{"arch": "vit", "model": "sound classifier", "dataset": "acted Russian speech (Dusha)", "train_examples": 26041, "time_shift_ms": 50, "n_mels": 64, "hop_length": 320, "input": "log_mel", "spec_augment": true, "win_length": 400, "targets": ["emotion"], "num_classes": 4, "norm": "layernorm", "norm_position": "pre", "activation": "swiglu", "mlp_ratio": 2.67, "head_dim": 16, "fused_qkv": true, "bias": "all", "qk_norm": false, "layer_scale_init": 1.0, "parallel_block": false, "dropout": 0.05, "inner_norm": false, "moe": "expert_choice", "num_experts": 8, "moe_every": 2, "expert_mlp_ratio": 0.5, "experts_per_token": 2, "shared_expert": false, "patch_size": [16, 16], "layers": 10, "width": 384, "positions": "learned", "pooling": "mean", "label_smoothing": 0.1, "loss": "cross_entropy", "head_dropout": 0.2, "residual_init": "none", "optimizer": "muon", "muon_scale": "original", "lr": 0.013, "momentum": 0.9, "nesterov": false, "orthogonalizer": "newton_schulz_5", "adamw_lr_other_params": 0.0012, "adaptive_grad_clip": 0.05, "steps": 14900, "batch_size": 128, "epochs": 73.2, "lr_schedule": "step", "warmup_steps": 290, "weight_decay": 0.06, "adamw_weight_decay_other_params": 0}
Rows from expert 1 of block 7, named by matrix and row number. Rows with one number belong to one neuron. Each number is 128 + 32 x the weight over its row's rms, rounded and kept within 0 to 255. All counts start at 0. Numbers have three digits each. After the name is the row's rms in percent of the matrix's.
# gate: expert gate (model.blocks.7.mlp.gate, 8x192x384), inputs 0-191
# up: expert up (model.blocks.7.mlp.up, 8x192x384), inputs 0-191
# down: expert down (model.blocks.7.mlp.down, 8x384x192, transposed), outputs 0-191
gate.136 034:123134134119115126091149151106086173178158122185070139112110144151124063143133112178125123074118149076154056130129173101092153150149145165131155119143156097128127107191159106125139138139126135136137152055104153173131081064164130129109125134092130121148141129086148150083125112099105118063112147123159166100118085144170094121122103090082153118209118163141127117136124131080120133112173136155165172125085122205129152074128146135105136105124154170075127144124159147089097150157091152145121153135080135138140125105161133139193145171152137049109113069186160145113119066053135081157
gate.138 248:165119131135118123185129162127174071096139180150125071052103141075111102181090120093143164128152152142125174158063116110107150175124124137108080116104105178169174071202128195101145146152124148130076080081134122094208149125140072140098108125146121166121182118131079151129147142190107095150132101210098113100112109144142088121063139105135110105101145125111092103108122113089165131118083101103150125150121141148195148093164145109152162116170158127106112148174131171126186168190153074126154184113120154175170120094137159171106117118083152090142128061191170080159117144128162154145
gate.139 144:121112126192106124122086162121085168114127126137109076146184113097119135189089160124140125109127126155147108144191140113106151113072145109085172106050139150123070112146190180118170155101133150104147160135119057142087185115159148093154085090106121138130155104152065132094146123091112140085070096125156153148151181119147125158134122096116120059145108111138124147126124122132163139106165137037102172107102113172133138099148089067092082115163146132132141160172212141098112189102108127125112096162108117086149158134080129128121125126120164076184121206174128131124137201141131158179
gate.140 312:123141090199144196101124136137122064162131144133143123115180122106159188120137118081102130135105081166163130188082138103118133114100141119124146103174146137159141139124101158141085110107090123120148132126123165054079138138115138082082132097070140095143153142137116186145181139117075149158176182141180116156132186135119159078080084143163139119080165156173123098083159154157109130172143172082116117127122116097154109153195158165097102132122110148121095102203112146125168158150080124138066135134157185100117098132130142135095157123112148108104173000127154125193109139130078135179
gate.141 018:102097159134213137141087153177170189139143134115140145116131084170160137138096096137180098182129128160155143118174144097127180160152072146127143060124177148159100107148120168094172118111103057167044056116101108122118167086126139076128086148143131126082128134130101128125162143173173049081035141188107145122080113087129138089120120115141142148102102154078064126110204174144161137121174147121156125126125101160121132123140117071110134136133089105144141089046130113105070118097117108114123105155144149135039166080114095071130150124114124193136095052093133134127131164089097151184
gate.142 208:124092127123179100129133157118122172142138127147129089153107155104130108107129162124157123146083118138124158121102107087089129073094115077102164108107117097103029140138161152112149122117160123157143130171157139091116167125097104071115058173170103123134106138113140137120038193150199195046109139130105116127146122113147173112114077152176142115123094086134148135161168160105114119089088129135137167175101163135126138125093121124080103155169114102180146127132103112139110122089134107157106145115110183126089088163100131205113120101116119100078083057107154156084122149087150143115
gate.143 011:145132130120178123128113083130163171119125105097091141157082208115138144115119055118138170136071087102145140147114103127089120141146078151104139153139140207157093165181136109115096130102096118204161109140167131113141139113176113093084145149131126161146120125063182098179128191100160159057186108111104117155172110132126118131147130128160128117056140141099106108160142099115125081150152135125126113139128049177078099193127122079111145054134129165121139113117138088094058154044100107108068201134140116094082143075106138156151158136117134112092094132136111119064143159100103099168
gate.145 229:099122178120139210171152150068163149137119115089144107097207159108093121125138167111091091142113130106101086146124076111148132127143101082128064098113166044100076141153107142173107179096118172179054102142101122109123143076126154170123153118110127097092153118149095135149166172129116147124171112127116110083109123097078125096146123147136113120074127087148136174146117100080164117156142061087120097121156109083162128146167184191153102155155151134109167141143118131134073095148158105120160139135122150093108139120167071117137141091135092199105176243124129142103117112175110136167
gate.146 026:101149140169136117057132121137110114104136106134107108146213139120150116103109123108170132151059173165128127096124121118128166181113134174192161083105133077116086163148109142093143150118185144112097131143083148111161093115124121125100093157111106089083089157092100093097157116132138093110066113169177136120113134103110126148074116106161136112113088105160077077101133123099177127117116099093153066136074159118135166153154078055097082164137131080105163144142126149112177122148121122148152137147134137107103158112161081112113125159166143107157167080188198107119151131082121141103
gate.147 034:105157089102148153132119141134183084080134190088147100091096121154117139120142134115109138095152133131106216112137136123172150112140167085120131136126183070166107107094116073138142158123144142129113154081124164148070139135131127122154112177092164116124143175097170124091170091135147160105100158121160158128136123139096171069157130135155089178207068195161139125130134147118130159115124103135159117139108146166163128154102156178141103105138176111081125108064152160129135121111135121121134119085085147165148152092119124129141071093215178152102061057160142203072092101114118104148
gate.148 007:129099085116149171102140179094154131112121169136079104094066154139160110137127045089121062133137152133141137104137145170140160116192148113057138161132138038112092111087100140134135142143121126097089097104136166064155195083074183125142126086095115070106173132105152127162171126108175118090162116107164094219111100087105155217180077108125153143160132092101145127130127127110120107125121135133149139149124174151106150083152105092099168108124195128148174116138106105145154081143140131154156110075138215136123149169105100169132174108095112174124146127096133067137185099157146144081
gate.149 228:120134084144138189129124136128164064052137160165131128079158163111181192111154113107122142092140109106120184130152087130085076105109120113111094132109156138088129143048152081142142162084137152114156136114118108119022114180134133095083101168124116153105094191125161133120177106152063123123091099091161118137114186152086099169225176141171152072121153125167116162119134144161119086099134149162164124150081159169088166139132126170143153136137134131132138154150161129126153120153143198153127084169101101119141098137142174107147115148134163162104082098143110138120127154142163157135
gate.151 019:167156163069149111099137173112123196086133095158092114148118139093149126124123134147179153120126125116159121099128117093135099095124146168145137139175116216199118143118122066152166081102149131162124150172185076080126142170136090088123146181100114058143142128117099116140109155193141164144159115123151100104147084084152139099182111099131127130102104197145133089172131150124156145080077107107089122132083070139147089114154136139125146135162139137171120115123130154124099181103126132096092112139104148160173180120127094179084159137154198072150093151166112107132131154080120099110
gate.152 008:134129118134093058165152059127107113119146192155139140132124100148123116107100088130120136099120162154118189119073119151167160127160184142121110206110113077124162097182164079146116120115094168113077101146071094198125158169090149129154194098134176122138152138195125167094162154115186081137076116148112116075086153160120166160098107129122148122177150077155112151131197135124123088144136168139162146152114219094137164087126141153161140141099067195107118150105168147156163115143126129060145121098098076106142095183058152149147109155112101107102142101178152089184124097133144104131
gate.153 236:120169099112121115198129149129130122124121127106107135132137079139086100142102114092104067094115156086127079199159134109157163194068068110148090112113157125072154112128131180152089108068133080103075115076168130165136148156110143128184149120131113104126137100131137173082133099098117105171138107136162199105140128113118128092095163129100119111155218116192121144106157149102140053184182115197122142172171078137149111176088150159123126139152153126124123109064076087152152106118120155138160157168083089095126077135180201100115171151129128129163175090139113182121121156166101131192
gate.154 020:117181143154113116178110190089154147105113139138125094124148123157154087110075179153123047120100117080185153063096148107105095115124154079137123112133144124084162143128103115180137117102102181117180104080089083057139151045075122125085057144189139124135120125126191147101123145123056139095092154124144122065076160144120088153114133109136094095174069131146125179147112160144143114129169157172168147130064160167121132128160210122127120119146117162102120154102127170155153152121125144164128078129093132103144155199116145085157097098143141112120108123172111174054123134103109096098
gate.155 271:101157198073122163194187145083130159155084078135169162123126158162092158077165144128056089088123141072155147122128206135178080149059111081157118102101149105109147085103141184170080075106072129135058102172134133131160091095127139192138115155143142139121089138169156141034121132112195147145175118102135175082139138149120159136122138086122128163141204111138084089154116167136170098124134118149122137109141138186135103119091156116134127143143112135133048126143095162099111085107111154153138109103086094124209113173119102183158127087108100120152158014158087166152129134148164097117
gate.157 023:101167191130185138165177090180105083201090143096068088132096149102152199160116068144105146185143124115102130085090105087126154184148084126143122114144161176179141136105120105109120107151111130159180169106109112124145154103111145129086085083145164105156121141168197160153092138095103178148092099126103075126097145100122149129161126126074099139100148102184100096134154119118123087144133159181045129138068118116105166125155143085095161112125150055103122137122157161101078134064109117162105203145103108098178150136214128147148138136121118177099113064143162136158122151098106133163
gate.159 010:164142051121089117093073103144076108106177162134102132130123115123207115172092131162153141130136141169112129105078171142117129089132098162109132185200092133185149110167113140099191150082151159130066150138095127185155156169156146176139120146138142129100167097114107114083188124130178190140084166140113102071070110124089092163146109110157116117170128149162131142097184142192102098089115155158105129086139187123112156126157129097115157098125177132073113139094130106099120105105093102138138171126102127166130094172187111106154115138134140180146168071149161118120135110113140163128
gate.160 112:152126129135143093135127032163125131119096156098108146128144175092145099192114122136146164151117171116121145091143135141133132188054139151120201139083153146128158130079136145100150136115065117045078138142073074111113155143099142154065109169094119114161123093131193107158130167083151185167136177134133180143138086117133127152157157128154141097123106153128111138113155094147090126078073133081099112129124060119122159175071112116117142116124145130137145097166130132131142111151152136065112139064197205136080122115113107153125169161101157182123101134072163145090058178142062127087
gate.161 176:116165119138142147071145124137141172174145099149147128108106161184178166087106117135110140127141139138171112139078144164114076178164157171116131137118123184162140107124116173090113117132119097138118152082109160073132097087128102093152137149121098121082169144073100157185143125137146156110206166102141114162122085121138136116119106107111153126137060177144149171103090074154132085138114058182127201139116129151140128077067139104103118125125173129108165126133127180147154125169127058107143177154132124126131143057127124141124117148143123071113182109104118135194098114088098155158
gate.162 209:152089156159184148134099084157180100168148128193137139140154127113128122173086123141122089123162141128159128156118144154132072139146124139122168106137088101111116103098153224140085132169121111130106055219121124109121051123124125122072119138137097105104136078077136089098178133221132089141131083136136122143100155136127127184157129152170128135119131168135140155060148196135147157119141134112096084169120149134108101095139155125131134151142116091147091114088136154108138087078109115140166138106083117165092129136103052141146154114104147137107140034144107140172151149137171127101
gate.165 027:127142163128094078138145167082093160133080130111100106126117140112110106138063146143124075106162163125074121106139160109044087108096132115133156090081115121155101109110153144180125105150140153122082090091120113019120086107139108122164092163145155128119195167155122128149104111170175141121170116127173083064123106110136168111102150081087111113174126147045140123116091094092147134140176121147136160183119126133114123139205153126101153075149136141137124137127151126167127091100093177086116154126138120172161151136179123106129120139089150164090126226165107114118132193134179172080
up.136 029:127111129087153139170103104085158105085085142146174172148109187139098166153137130113125135134109179129210147054113136114115083115085156089143150138136113117097095131137134155155118133131139121135120115136143074128075089164169135197178101157148097091087059114141149096104118124116127140101163145146132145134082117094136128193130116098171111171060155143152130120153137126138203168127077156086106127155175105144095093194134120158112156183163097194185205138097106101139142093169200109152196203116069134115114097169119122212135170138138168110149104210086154104104122135179180138130
up.138 244:083106138122128115135139180172097185153138093122136178161114142176148080133163153150202135069159134097117066165153164143138111072138094135168205151153106086109093131051112129139139136152156124111142142125100140116126166071159196143141135117125129072115122093110136079151088104105172074153111096060157165139145108085155148064157114143055128108120098101120167157117099103128104165141196114119162126145145132131112099132133112157108098160094103090120082137146089132119078190069103129106080049091106095103069091144123133139149142134107118132144138166088129152134139091184095122109
up.139 124:148167101090193134124144113113123128097153084113188167108181185179149130086174158051090135133143118084113101100086120109130113163095109097112149090167146104130136126067145142101153124140136133129117115126111093120165159077143162176134122135174109096088143125127192134148069101138109141255195126101130158147117157093095120112172143114145125189148072128109127093096094087069142167112116097087185078190138088158110129145111154203094119156131140128153125143139156127158136088159163128153088125130155133099151085084162149072093133084074147157147145185117131160094093110145108166168
up.140 336:137105165084093082133152090103115180085109135093110158142086118114097102140130163182155143145118157148065116072198119182144117146170092140147144143087127137120094122147137095099152186137149130154132140132095121218144124120153128160190127105171135151150115111116122079135093133133148136051091086131082161112126084111095099137172164089071121107135108115064137155160107087153129134115120084145142128107143149154091135105102070052161131132138157094118120145078131112128113093093168137094158119131115079148125172120118112098149091134112114167149111255130098144046166131109155142086
up.141 019:144135101120093121119091145073111107079140130130159136161116139101136172163126115072148104119133159134110155058131113140084177103113183149121141101144147154143120093145074072101094181145121159058062155133137112116159140089118147142131175135101104133136135120123121136148135110131092126190153133110096137152152053137136145130169132138168137155160203109148160114097089075114126125099092128130180148175156166097148115118083126120201107129127184213149152166123114113145194136162060112128179088097138147117130180193149138128182090071149150072144155116179118087141135140145125125112
up.142 234:127169121185107152047109121144117083127100128126123173093140182149139136148124145145147127126146093153158100113145157159130146141174157154145156154174152194130180132115066122109118129132110182108140137077075098142138067125148121149162177091086152143115142090118156156109206125120085087129162134109158169146167131137144074114117141084120135126166165175187140174098109126163120103139120137113084108087160144067130127094201106118147116095098112146118091132135143150143165139126123118094128120152148093157159126102087131110144145124145107109167142000199104113191108085159074109186
up.143 012:169157192128145142147126117144093159122140130158150130132152073152144218133077095133149158163147104093119204172119123084162137134142141085035140174122150103144129142138091255125116109119101082157122109126126087109084121156115127123112109063094157099154134125055182122146100084178110194124162116154132115092185173132146177092098117141110098100165147143083126161134156138156175090153173198102095103067109149102104135113146133105113180192131088041151171073160146111096082178076140134137109161122115165124142106110084113104160115150083108143129129066075116150120106144080147105080
up.145 222:146096196106103147182091146069176131126173070139125121128187178141074126135134127139113127127118097119166092146086097160101093119134126098094134094181138191119081171137092103134106138130118171175080088133120145048082134116164096136117142143102112093099107099115144139099129176112133172130153184097117120113154122099107105136161145137155135166114124103133146185119127148091184130117141061077176136130128095086143116151188176155129092132126109126087111135103161096133117073057180097124110144105128096148148132141107036120140200145097115180145153140121106130117120085163089115164
up.146 032:177105193099110144168109126089141126115137151146131175093068135174125094160111145117126105134117144149135173118145127135153144116173118152127126147165113251164146113141087116101139090129153112142115139123124106099187172145124121112189189178169143134155141156107156101099146115193129105130130096098124117114169099131137164114138123159114064131140122205101087158119126136159072121127102154101085117093166099076117099100099158140159155128110118145163130111162098062107114106129143107114105131150108100134149129158092173174117141129156126152107118097099112126075140083125090095107
up.147 040:116122127117132133110082085053095157128119124131172090143172085114131156154148092141079077174180094096123164055144156128150104125130150126103097097088180150141157105164159189116118145124113139157148170099159134091075148154139134115093141083160096100101137104153066157080131125108133153089152090148127092123108096103119113104123120140119126168139132097175082194130112114133175113128084151090130106128180151113089106151147122104085123135145159148091134155127155097113145078149180126159143152137068097097130164146139113125178166154148110200126094122099153177106127118078113149129
up.148 007:184155043118108127117140135131135129126145100156098085135099140144097096137130115137118158164110108091104182157114145098104088089103108189114161121123055224134096147061113115085111116139146142134106120088188112137125107122081138042154135120179103161092157087119089151153062109153138108111109126150152134120078084105141131125165109135090153093122126119104177124176110141101163136146115112139134149083129107163113135081150114127127160114125157140138167098121145139147064185163157140094103093127118112170122081141182103090128114145104134086064103178102143127096157098112166127090
up.149 242:144122206142121007095121157040101153175129126113149140142085095120089053154127157153126144106128151129117099118132176139154135091137147132138121116142107152111168114186113144142123132143138152161108134095104146189207169087122108146205163113130138058159180095118084116113062124173171102058138130164114122080099101155164157086059110107098083193148100113139155138148092114087130144135106138076092168111192135085180138098162134080114103118124115137099133149137107140128102131126121054111110165110140141139133122129114105145099151125117108089126153132132147105109123109159110099143
up.151 020:140124163115128150137121120187131029108108103127146133108120136107109146093171103147146147154059096163200205138132104049105121150132103091110119109086170190160126121095123137112141123104166109124208148180156064140163156099160111127122115187114115114087067173153140122165166151123111116050144164098156120163134144125119155161123082127164119114073084121122124132141210125144115132144135099126111131127114138180099125166170106128088172173145151109138147152129105077153124194095141122165094132076122217114162143092054106076106158083128171134133116008087136087062170153126113182167
up.152 008:096108175120144090138139128099160151185201126101141074159129141097174124120215162120147168143172124109065111142172123117123130171188122183138099109127108011136045107171153145127123135149149115115074130102123121084135090094129126098139135150139092161103179109149124108199126071169144036127073113127103079169082129175098083094142092181176150150176135144131143079131138154116158155095196149111130175136126143168129120151128122167095117159143102118091092159089123138120152126130110134140125100180156136124141164169140083083151108163149131106123139103071148101144174171132120139142
up.153 226:083158072101153150159108144130145129124138101123105101072150077135086077171097111077124076144077169079151104161132094128141141141138111137109153147166113099118173133197095114191076123106141080087102106105165137131082125172128151141178114143087147104114145151098156145137149096122138150149109102109161170190103195151153110133102170146129078088130169097166120142088180119134109100195169149153140074104172083131171090110103127164101091094145112137136133134150099114134174117163156144163176137173142135155069091062188124107115152165146124143104172134144138176074150104182146138148
up.154 025:098135091084081143211126137121165108138098132161128162156072096126162142171077128129093108112161102133140163104139148056109103092141176151095107091134137108108132107072154087135111186169127199088084121091150094094098152141118155146140081175144078111173147103101079164099146122139127140106047120146136120136111108129159079166172130141110159132104138103172132158088125158115145145107078132170095129100070157128154140087112136117094138113125133145174123122135136119149184096110135137168142138073081143140154074185146097198140146115221172140163125158112130152150128168115117113101
up.155 271:158126044169150111065079117144077123117162181129113102149137129110187089213101088138201137167122112139123099103137089141056140140191188189099148149169129170147153161178091066109148176169162145117150154048099090112070162189116141078114161104139132112126094153130133150149102097145070148072069127134136087177142081114106139151132108150142148091113105113160173123121123138085116158132117179098144098129106150085116178133136120095135114132101144147159161110102151110153143221170126145113110160142120141144069130126115152100106079153129161122127081167131156072117122097117100152104
up.157 024:128116210069143074083183118089135082144169142110122110148095080109164194184110094110110126190114078130171116141140142080142178189132117132128134100151138115147131153156110162103110119135100140191093143129136102175162113104202149148106113156143167168156179161127173132169074132128136208056155099097129107128078136105094165124167154144097081122115148113160111100162146114171149068138113172175082090076098092119089134132119134124087180105147171105134087101051179152167084100150153124145145201131093076112145153143135151194137084154179135130095122038156092096142118090118111143142
up.159 012:153117088091069173053110092147141143146142098093119114127122103151105148128085137128128112096030086132196142150127119143134117100098131158079159146070116102094096138138121171118183129160132058137085121139138139146126151062111147092102105093139131159159108157095150107168081126176184077119107119163146109151124120106125126122091110146154197117172077100080124128163160088139197130109089142132158153172127097137080129127086106111099204126127117121131135111142127141143132190122135162075142135134104224153176175147094138165138142114122090089149101192126152111129163118095153092161
up.160 099:093129160090086157188124188142176161108099126133144103150115095121120140110149089158164099131119143151142112178091141105118163102166121112148038119146108150145157156152103084157084079098172071132165112132177133148111111098162152115143117158109141135140132146112107105086094124137129104174174130156138087142172136118141080130115124127097113121134131153051087090120136168121116116149182094171130115092111156151101116141181170155170127079139110180148111132118154127138097122103069102134138112115122114120146125133115144152154077077129128063120129088181089085160154120097150094139
up.161 166:140160107128129129037090110129145170124173121097149153142105123199155137096116113152134123166103146118188052143098173173128113146158152152110132199152117254150151111148074136080118135123134122106100135091117129083122083120094110088188156152094127162108117115043117135178110136145132125116216119139122123157176060104140167090098128148113131129127116176125127114116105105121123115158151060143081158113114146131138128091062126097113117108080148119131113135124123163161148128146131124094139168156147122125139162117121111144099122146117136065138161087125109144159079110057107146130
up.162 197:093141139137101097129159110152158163094138134110159101167142145166124098142120121104102206154077083148078113112146062102153176127125147143124117118148151235132108172167146104075152148078104102157057094083127165136115176066097135137171137124110119093191183165118096150113087157062176101149108135132153126145092137099110083094095142133166092140189115106104171130146143100138113140146113133115160106093166161111112122175124072107098126093110100132125145133147140102097094125070143146165143094105139182104164110098138095140165145125143122165095100105138195149091168087185107168154
up.165 029:130137137154155125110114091117143097124105143133101183157098088162061101093147044140113110150145127115154074165134164109127133163161115054136098133148111127118098168085103136130100095129156172106179132092108118142139078109142178111100184113151093095077117172117161067134162137093123143126085082122112179165085175164064096154170123143156121138151048121102123090158136131118084172151121127199118113089124070104131080159146102197152122116154132150129095116101155115139149158153143134100144137127135148165142166096138080090146160109060143114140185036165138176057158101148055140041
down.136 027:104129120089181088150210150132158122135146136120144112104152137106164146115175115081152101127125099130009132098082122107092078075131115115149103103179122151173160143141185100124223127122131106114072196164138176133128093162127108078117115161113103104118101144140159135126150179121116144092088132161183104109100118142105148074151157136148110157191148113127135118152092108119129130123108115149207168128176141110118084117117129179113156119113078151168151156087131139170147074121187183204063156135128152130106128028103128087099151143119193091145136105124130098125148091104107152075
down.138 232:095098118155104125089216118088114129186134214142102088123151144136154072044148125111129147206104055157121134154056078117106222206121134159128135145066108133166101143235036146147163117094113127146165130115118128114194113099133166106150135085115134141076120071097130119168165147170126139066130149122021132142195125138105110097120129171115111147125120182080150146085162093150117128138131113093109100094121129085187078121161125136141138152115167082101118112129162141150142143087130141116074143129094154155132155044118144161113167142130124099157099047123140149183145079104076114104
down.139 117:104109052067118164083153090194085120112123064070128173141137121109148105142125080177184105108109068160102099123064143142147076168150155149120162099161114139136131135118171139118068155141113109104132150126160145123021138117118153131148116158127121070155111179132159142133068112106157090172126109109082131123108134157180066105116126171081128152145120164166142118127102168157069133166137087095085121140120179088135138070145079135101113134101122110106117118105123170125186132092050148072177110158133164113076085105120122118094109133118192180098140096168131078123118137127076137150
down.140 308:131085155129178181113106125137152115153104153122151164097106118164118199128113113052168136088151054181121096146128119130117132074152087151123134081182142163147106152116091110154101116076090115159170147147134154109131142128137127113089118138110154147173148142114115120086187109155162108141090067137115127131135161084183126084147153151114129146138121121063119112107105126155130101162094175143185082146138186165185129119148145109120167183148101110099143127146076121116111147109150119182050154135193172098145088067108132121130165151098133141134136109068115148153093151137117156111
down.141 016:133187170123101112119141160109077135089087117134152127123102159117114190111208168151115143062095164119165150112192172148115132140093125116148141171105138066145129161156155103133139098145054143101108113159110096172148125127114117172123131163116120116159154132192091141131100150147150138168103071078129109107113108141076136203134128146135156102128176171137145042158104151121146166108079145197199070114142098127135082117106076141110151191124112119118152125131127126111133140132045108104133147156097139125091152211157132168090165138114164083134165135097115127147104157128146145127
down.142 228:166138176116144112178135147110146131199152137106145117172151151139115131095087104106142135135121090121115113098096124142126083124127161116107172111096083052104086085117128121098131025079128121111141095146124163080129100149080155148098106142136125085121145109089080130125111155146127133163100132093124132150119110131136118145110169119101100195133120132118128135169049091076105150097115157094116158103114175149117135137214154114129122139128123135162151116122143129152149129104229091115117157175103169121104088149054155098134137104142130159176127142149148077148154106101113142139
down.143 011:133143133147124124171098143156100144131088107100119146143090159201094105082066116130135136087178126140121097065119056113075138136178128152126131133100137127155099173137090095176179132138104144154138161141101140122092134119113126152112113090129157092121154145015121113174200164107134133155051070125129126183138148058116134174118124144102118200092093124151146116142122082107136194122128143136149123117121096145122147128123135162127121191119097079117156156113163112119132112088128083177084136104142132119142125110131119235167117144117102132070107139095110174147139130102133194146
down.145 251:138159112172124144156069127126121140091112131127098130142139131168066098089160139070099147118143107137136115149197135117095115157074154131115160111161175126137164126100112129142132127100127150152125163140112133120123161108161090115147128117128116103129106107127096109142168154107191114108059153116159114167127129106168149111112133107137109146135107119118134120127136115077106130107140118085151155103118136153148208123133127088107111127116138133136145113124135130145133145153120110136115144127158176117094109073111126083133207108141186133104156000100121166110134155129107135121
down.146 026:149140177157126110181181153112077121143101179173160111171165131114064131168163170140191100131120180055184137127142156115118108153102122078101068116066102071090106102097168067118092110199068163111125149151102107119148120151116130195097116132158160047112165144133084152121088103145154101106081114056136101122177057133138118130126141129131113091133096089141162113119100152045152072094147148092125174140154036130112101137091119153174097140098110141200130097146197132136119091119152068144078115100178099146098080117170112155153172149108106122138134121145079138126166132121162165127
down.147 042:115125120108164147161124195125177129118147175093112096144154123137148131130148105111119104122141222156077139092198132151110112078164098122133127138109095144159185121082086103190150091138120110126128168096108235121107123157121118151171102168112108111109110128103111129139161050160088123135114122108155116109095105137108204102116139109143075134073106108173127123112116128133102133119115117116175108136140120184126093106192122092096114147135113150169108136113097136153092161120104129141124129111103113110130106126119120115114125138126145162141164089121140107099196072197156202119
down.148 007:153126115113073161122088131139160068148119090166090191177124125157220115157092121072151144162113137183137154172116161129159187171108120101119112149136126219164198129098079137156108190139104134115170101128128164031150114143107103107139126118100126141100123140135148147090116133108137117091168147123140152116141161107189177093102129123126148139125109137114119139130096089154206113142110107145082139142032145088098128136100102160094120126151088168171113092138100173148198124139127124149069108134036149108168148124125118140098193064130097128134144102150118093128124110154070061134
down.149 225:142101149166162161117079133114121124141119100140117135093167138174127145150157132118094122178116131135107151160138134119133165130104136138134124114154203191137077155128018100145113125131138120137230149132115089142079132129126095093108098139102125166072085091121000107091166175120132144107097110153163130156152180182103147106133132184148129067116081121127134138161115091160122088120105128113205123148116165137149146132095093092153132134100140107127109142113116126138153173099130144156107128097110150122119218109122104105143134097141185060134157160137134141123119126145122177118
down.151 018:146130141196138138158104082092113116088115110115105151126105135130090166164100142106125129111182031121131118105101094099141137099088151172098128121126166123116103134121062154111056108112137138073154132131112127165130116115143103144072162156110141114108099125088108111116142203115145129090081144130137133152158143131131113126082128072084154139069106105192130175109159091121094179132135116103158159127168165120100126099142135163097102077123058124137126137164100131132144086130160079108075153165056130088144114151135120126200097156144103160117150086126149100164081103078149196111
down.152 010:149121112128121136137083133182141120117105092120120152133152137115146148108123057123152147107148083149059096115123131135163123081100152124165170119144119193160134116081048099157068179098151134134127105186180104065131092158124154172151136155092119087134109147138130118129134140132163112143175124201135136175131165066144144118116092119131178116133121129105144117133120113164117100187106118177139098164100089085135203114117146130086118158150148073109116125117101149151156147217087129211071112121039156097112102087088168168174081132073114118098137197150114150129117195136145110127
down.153 240:155115117155130106123163151134083115149112178115152107160178154090151140127127143089147112078141080112089148125151135146128115087082135123102127107053181105135172084088175125127148185172143125131130118165111086169149131151150081103089110121149135156113130141116078131125177129131114114159162125078113132119137083141142180117120095089131150171139109117108137108155108135155113134095140127165109146111166077120146110125095146148150148140130023141076125136116206158126146130244089097092163082101170105143157144114120146125155108154109253101125150080161164092065121142075112163133
down.154 025:133143128153183127171202132166142135101100145120102144156143126116139141164116139113167071120146126153107141090192135094092064118121118113138091171125135171144187157153149141127173193147091086102098066169125198161165122181127137134193123134124117104150099180137100127134173105172178099131087063102123103137068151095124096085124143134099133118079099108106126102163138119147112108045094111119114095178156047168115162159131150100110130116138063102166146116129089120076099161151125112164112162093095167126134102090140111183162093146123044146150126111141109135065182022159158022055
down.155 265:161121160110128105130107163094083123150115048085147183128170118083076103150170128071109087059158141115120095074135135126118153159145149109127137108151196075143148091130239132128138106113145105131005097092134145131164142144145095184106096164150110107165156156122183136079078144127111109122127150127097150104088116148130121139134128209110109108149153116148130091132120157153102179155102125053130159080151161146154131157106124115123170187116142171161128118117143157177115086139173132106108113127062133129141152144139123119084155075112119046130133104135124110118168145124127153144
down.157 024:126120177137114101155067139089117124127121136100117080165129140186099091119144183099156140159178078133183080097095153086064073140091134096142112108136057111100151127103115075099088100091104148131146178103122171176132113119079191136112094131163152078143133150114201150142111180143099152155170174099107172138096156105155185176121154120146139131160084151175113146128116138042162130119113139151122133153110097099174193091136136094128128102118166171129122127112108128136145132131140066121074168065113139138128101114121122148143140158093091165160157161098137169091159149097158165116
down.159 012:144145123165083098153131113208150151154142125149128109103136121121099162100111145116198181158067113127096125122125076173137150152136120159143085119057139132153147118143088187159160127114107122120128161108133127127113168065139152144112151092143122191123109080093148120155092097136124135206131127196133145156143155123155132180126141139135120116121110141086111155147188129188177128155188128160111104084150156063143065157115111135162167138153142087145144104168114105152138122167161131121142091146130171151123178100113121172137076122101155153115078147120131133158132114145190114154
down.160 103:125122101094155145094108109106117139141135150163122152115125109170116089144113125180151132148169111113141138122112151121127120073130162125119129130139199184068122053099099075150130149158169110160166080097137108127135107102172091170145169187119133068087136127134142152101102144161145106095133119246125143049083126119167158089123096199113142113149157091126117096109140151154110119158100138139111157154143095173143123101119127144182148144106017121145067137153185114129154105163111101190132107180121132113191106154167130122146156116117129214096140158161152130137129158161117059158
down.161 137:137126100113216145104151128150121121167214129141124157129120145151118102150136125168122106035197133116106140120076100172173111154147125072144142165122151158131129101098208099171067151146172087093125106127145175167082148142129078086101155109084176145118071115149146111130143180145117133128180113164125116101115138196140100158144085093114128095149137156160113155103174177149163102132189132132109112126119147080059137085117159124136085142123169120116119143141130116120109137129000115122196096170049111137101177152146114110188128105148115134141081157150095102197098093127137045153
down.162 187:151088159088130141084148189081040125129149118119096090166145097113107147152141127146160118159124174072134105084174081198154123135120144133146140105172152172140187089156070134136164082138143078140070054165120154099094095141134142191209120182132132119168109135150158132157053105128156205105114171005153101085101157136091144172164126124118147095082118151141161071101100176086100093122112161120106081108130101105102145122168157125143142137134138109149136115127102145105072104077130135172154137102104083154144077152176126074156149142133140124158095109164105135163118098121133121115
down.165 034:131114154112156108188124165127186102145135092146091112151103110211115064093149115165155081221128174119091140106158128144071131177176096084115076110076112134134083105152134170125150118134113145173112144092109054173156123131110171131108102108122081107119130110116147099150101207084076132106089134110205136119179133160088108157145096205119132082151131132093131164155166144135142137174154128171152173079153099162096072112109125121160120072129111119116139135144142141175143160075119170166148120137100145147118047108128097163088170102121111095145117105135126116137163053168107217154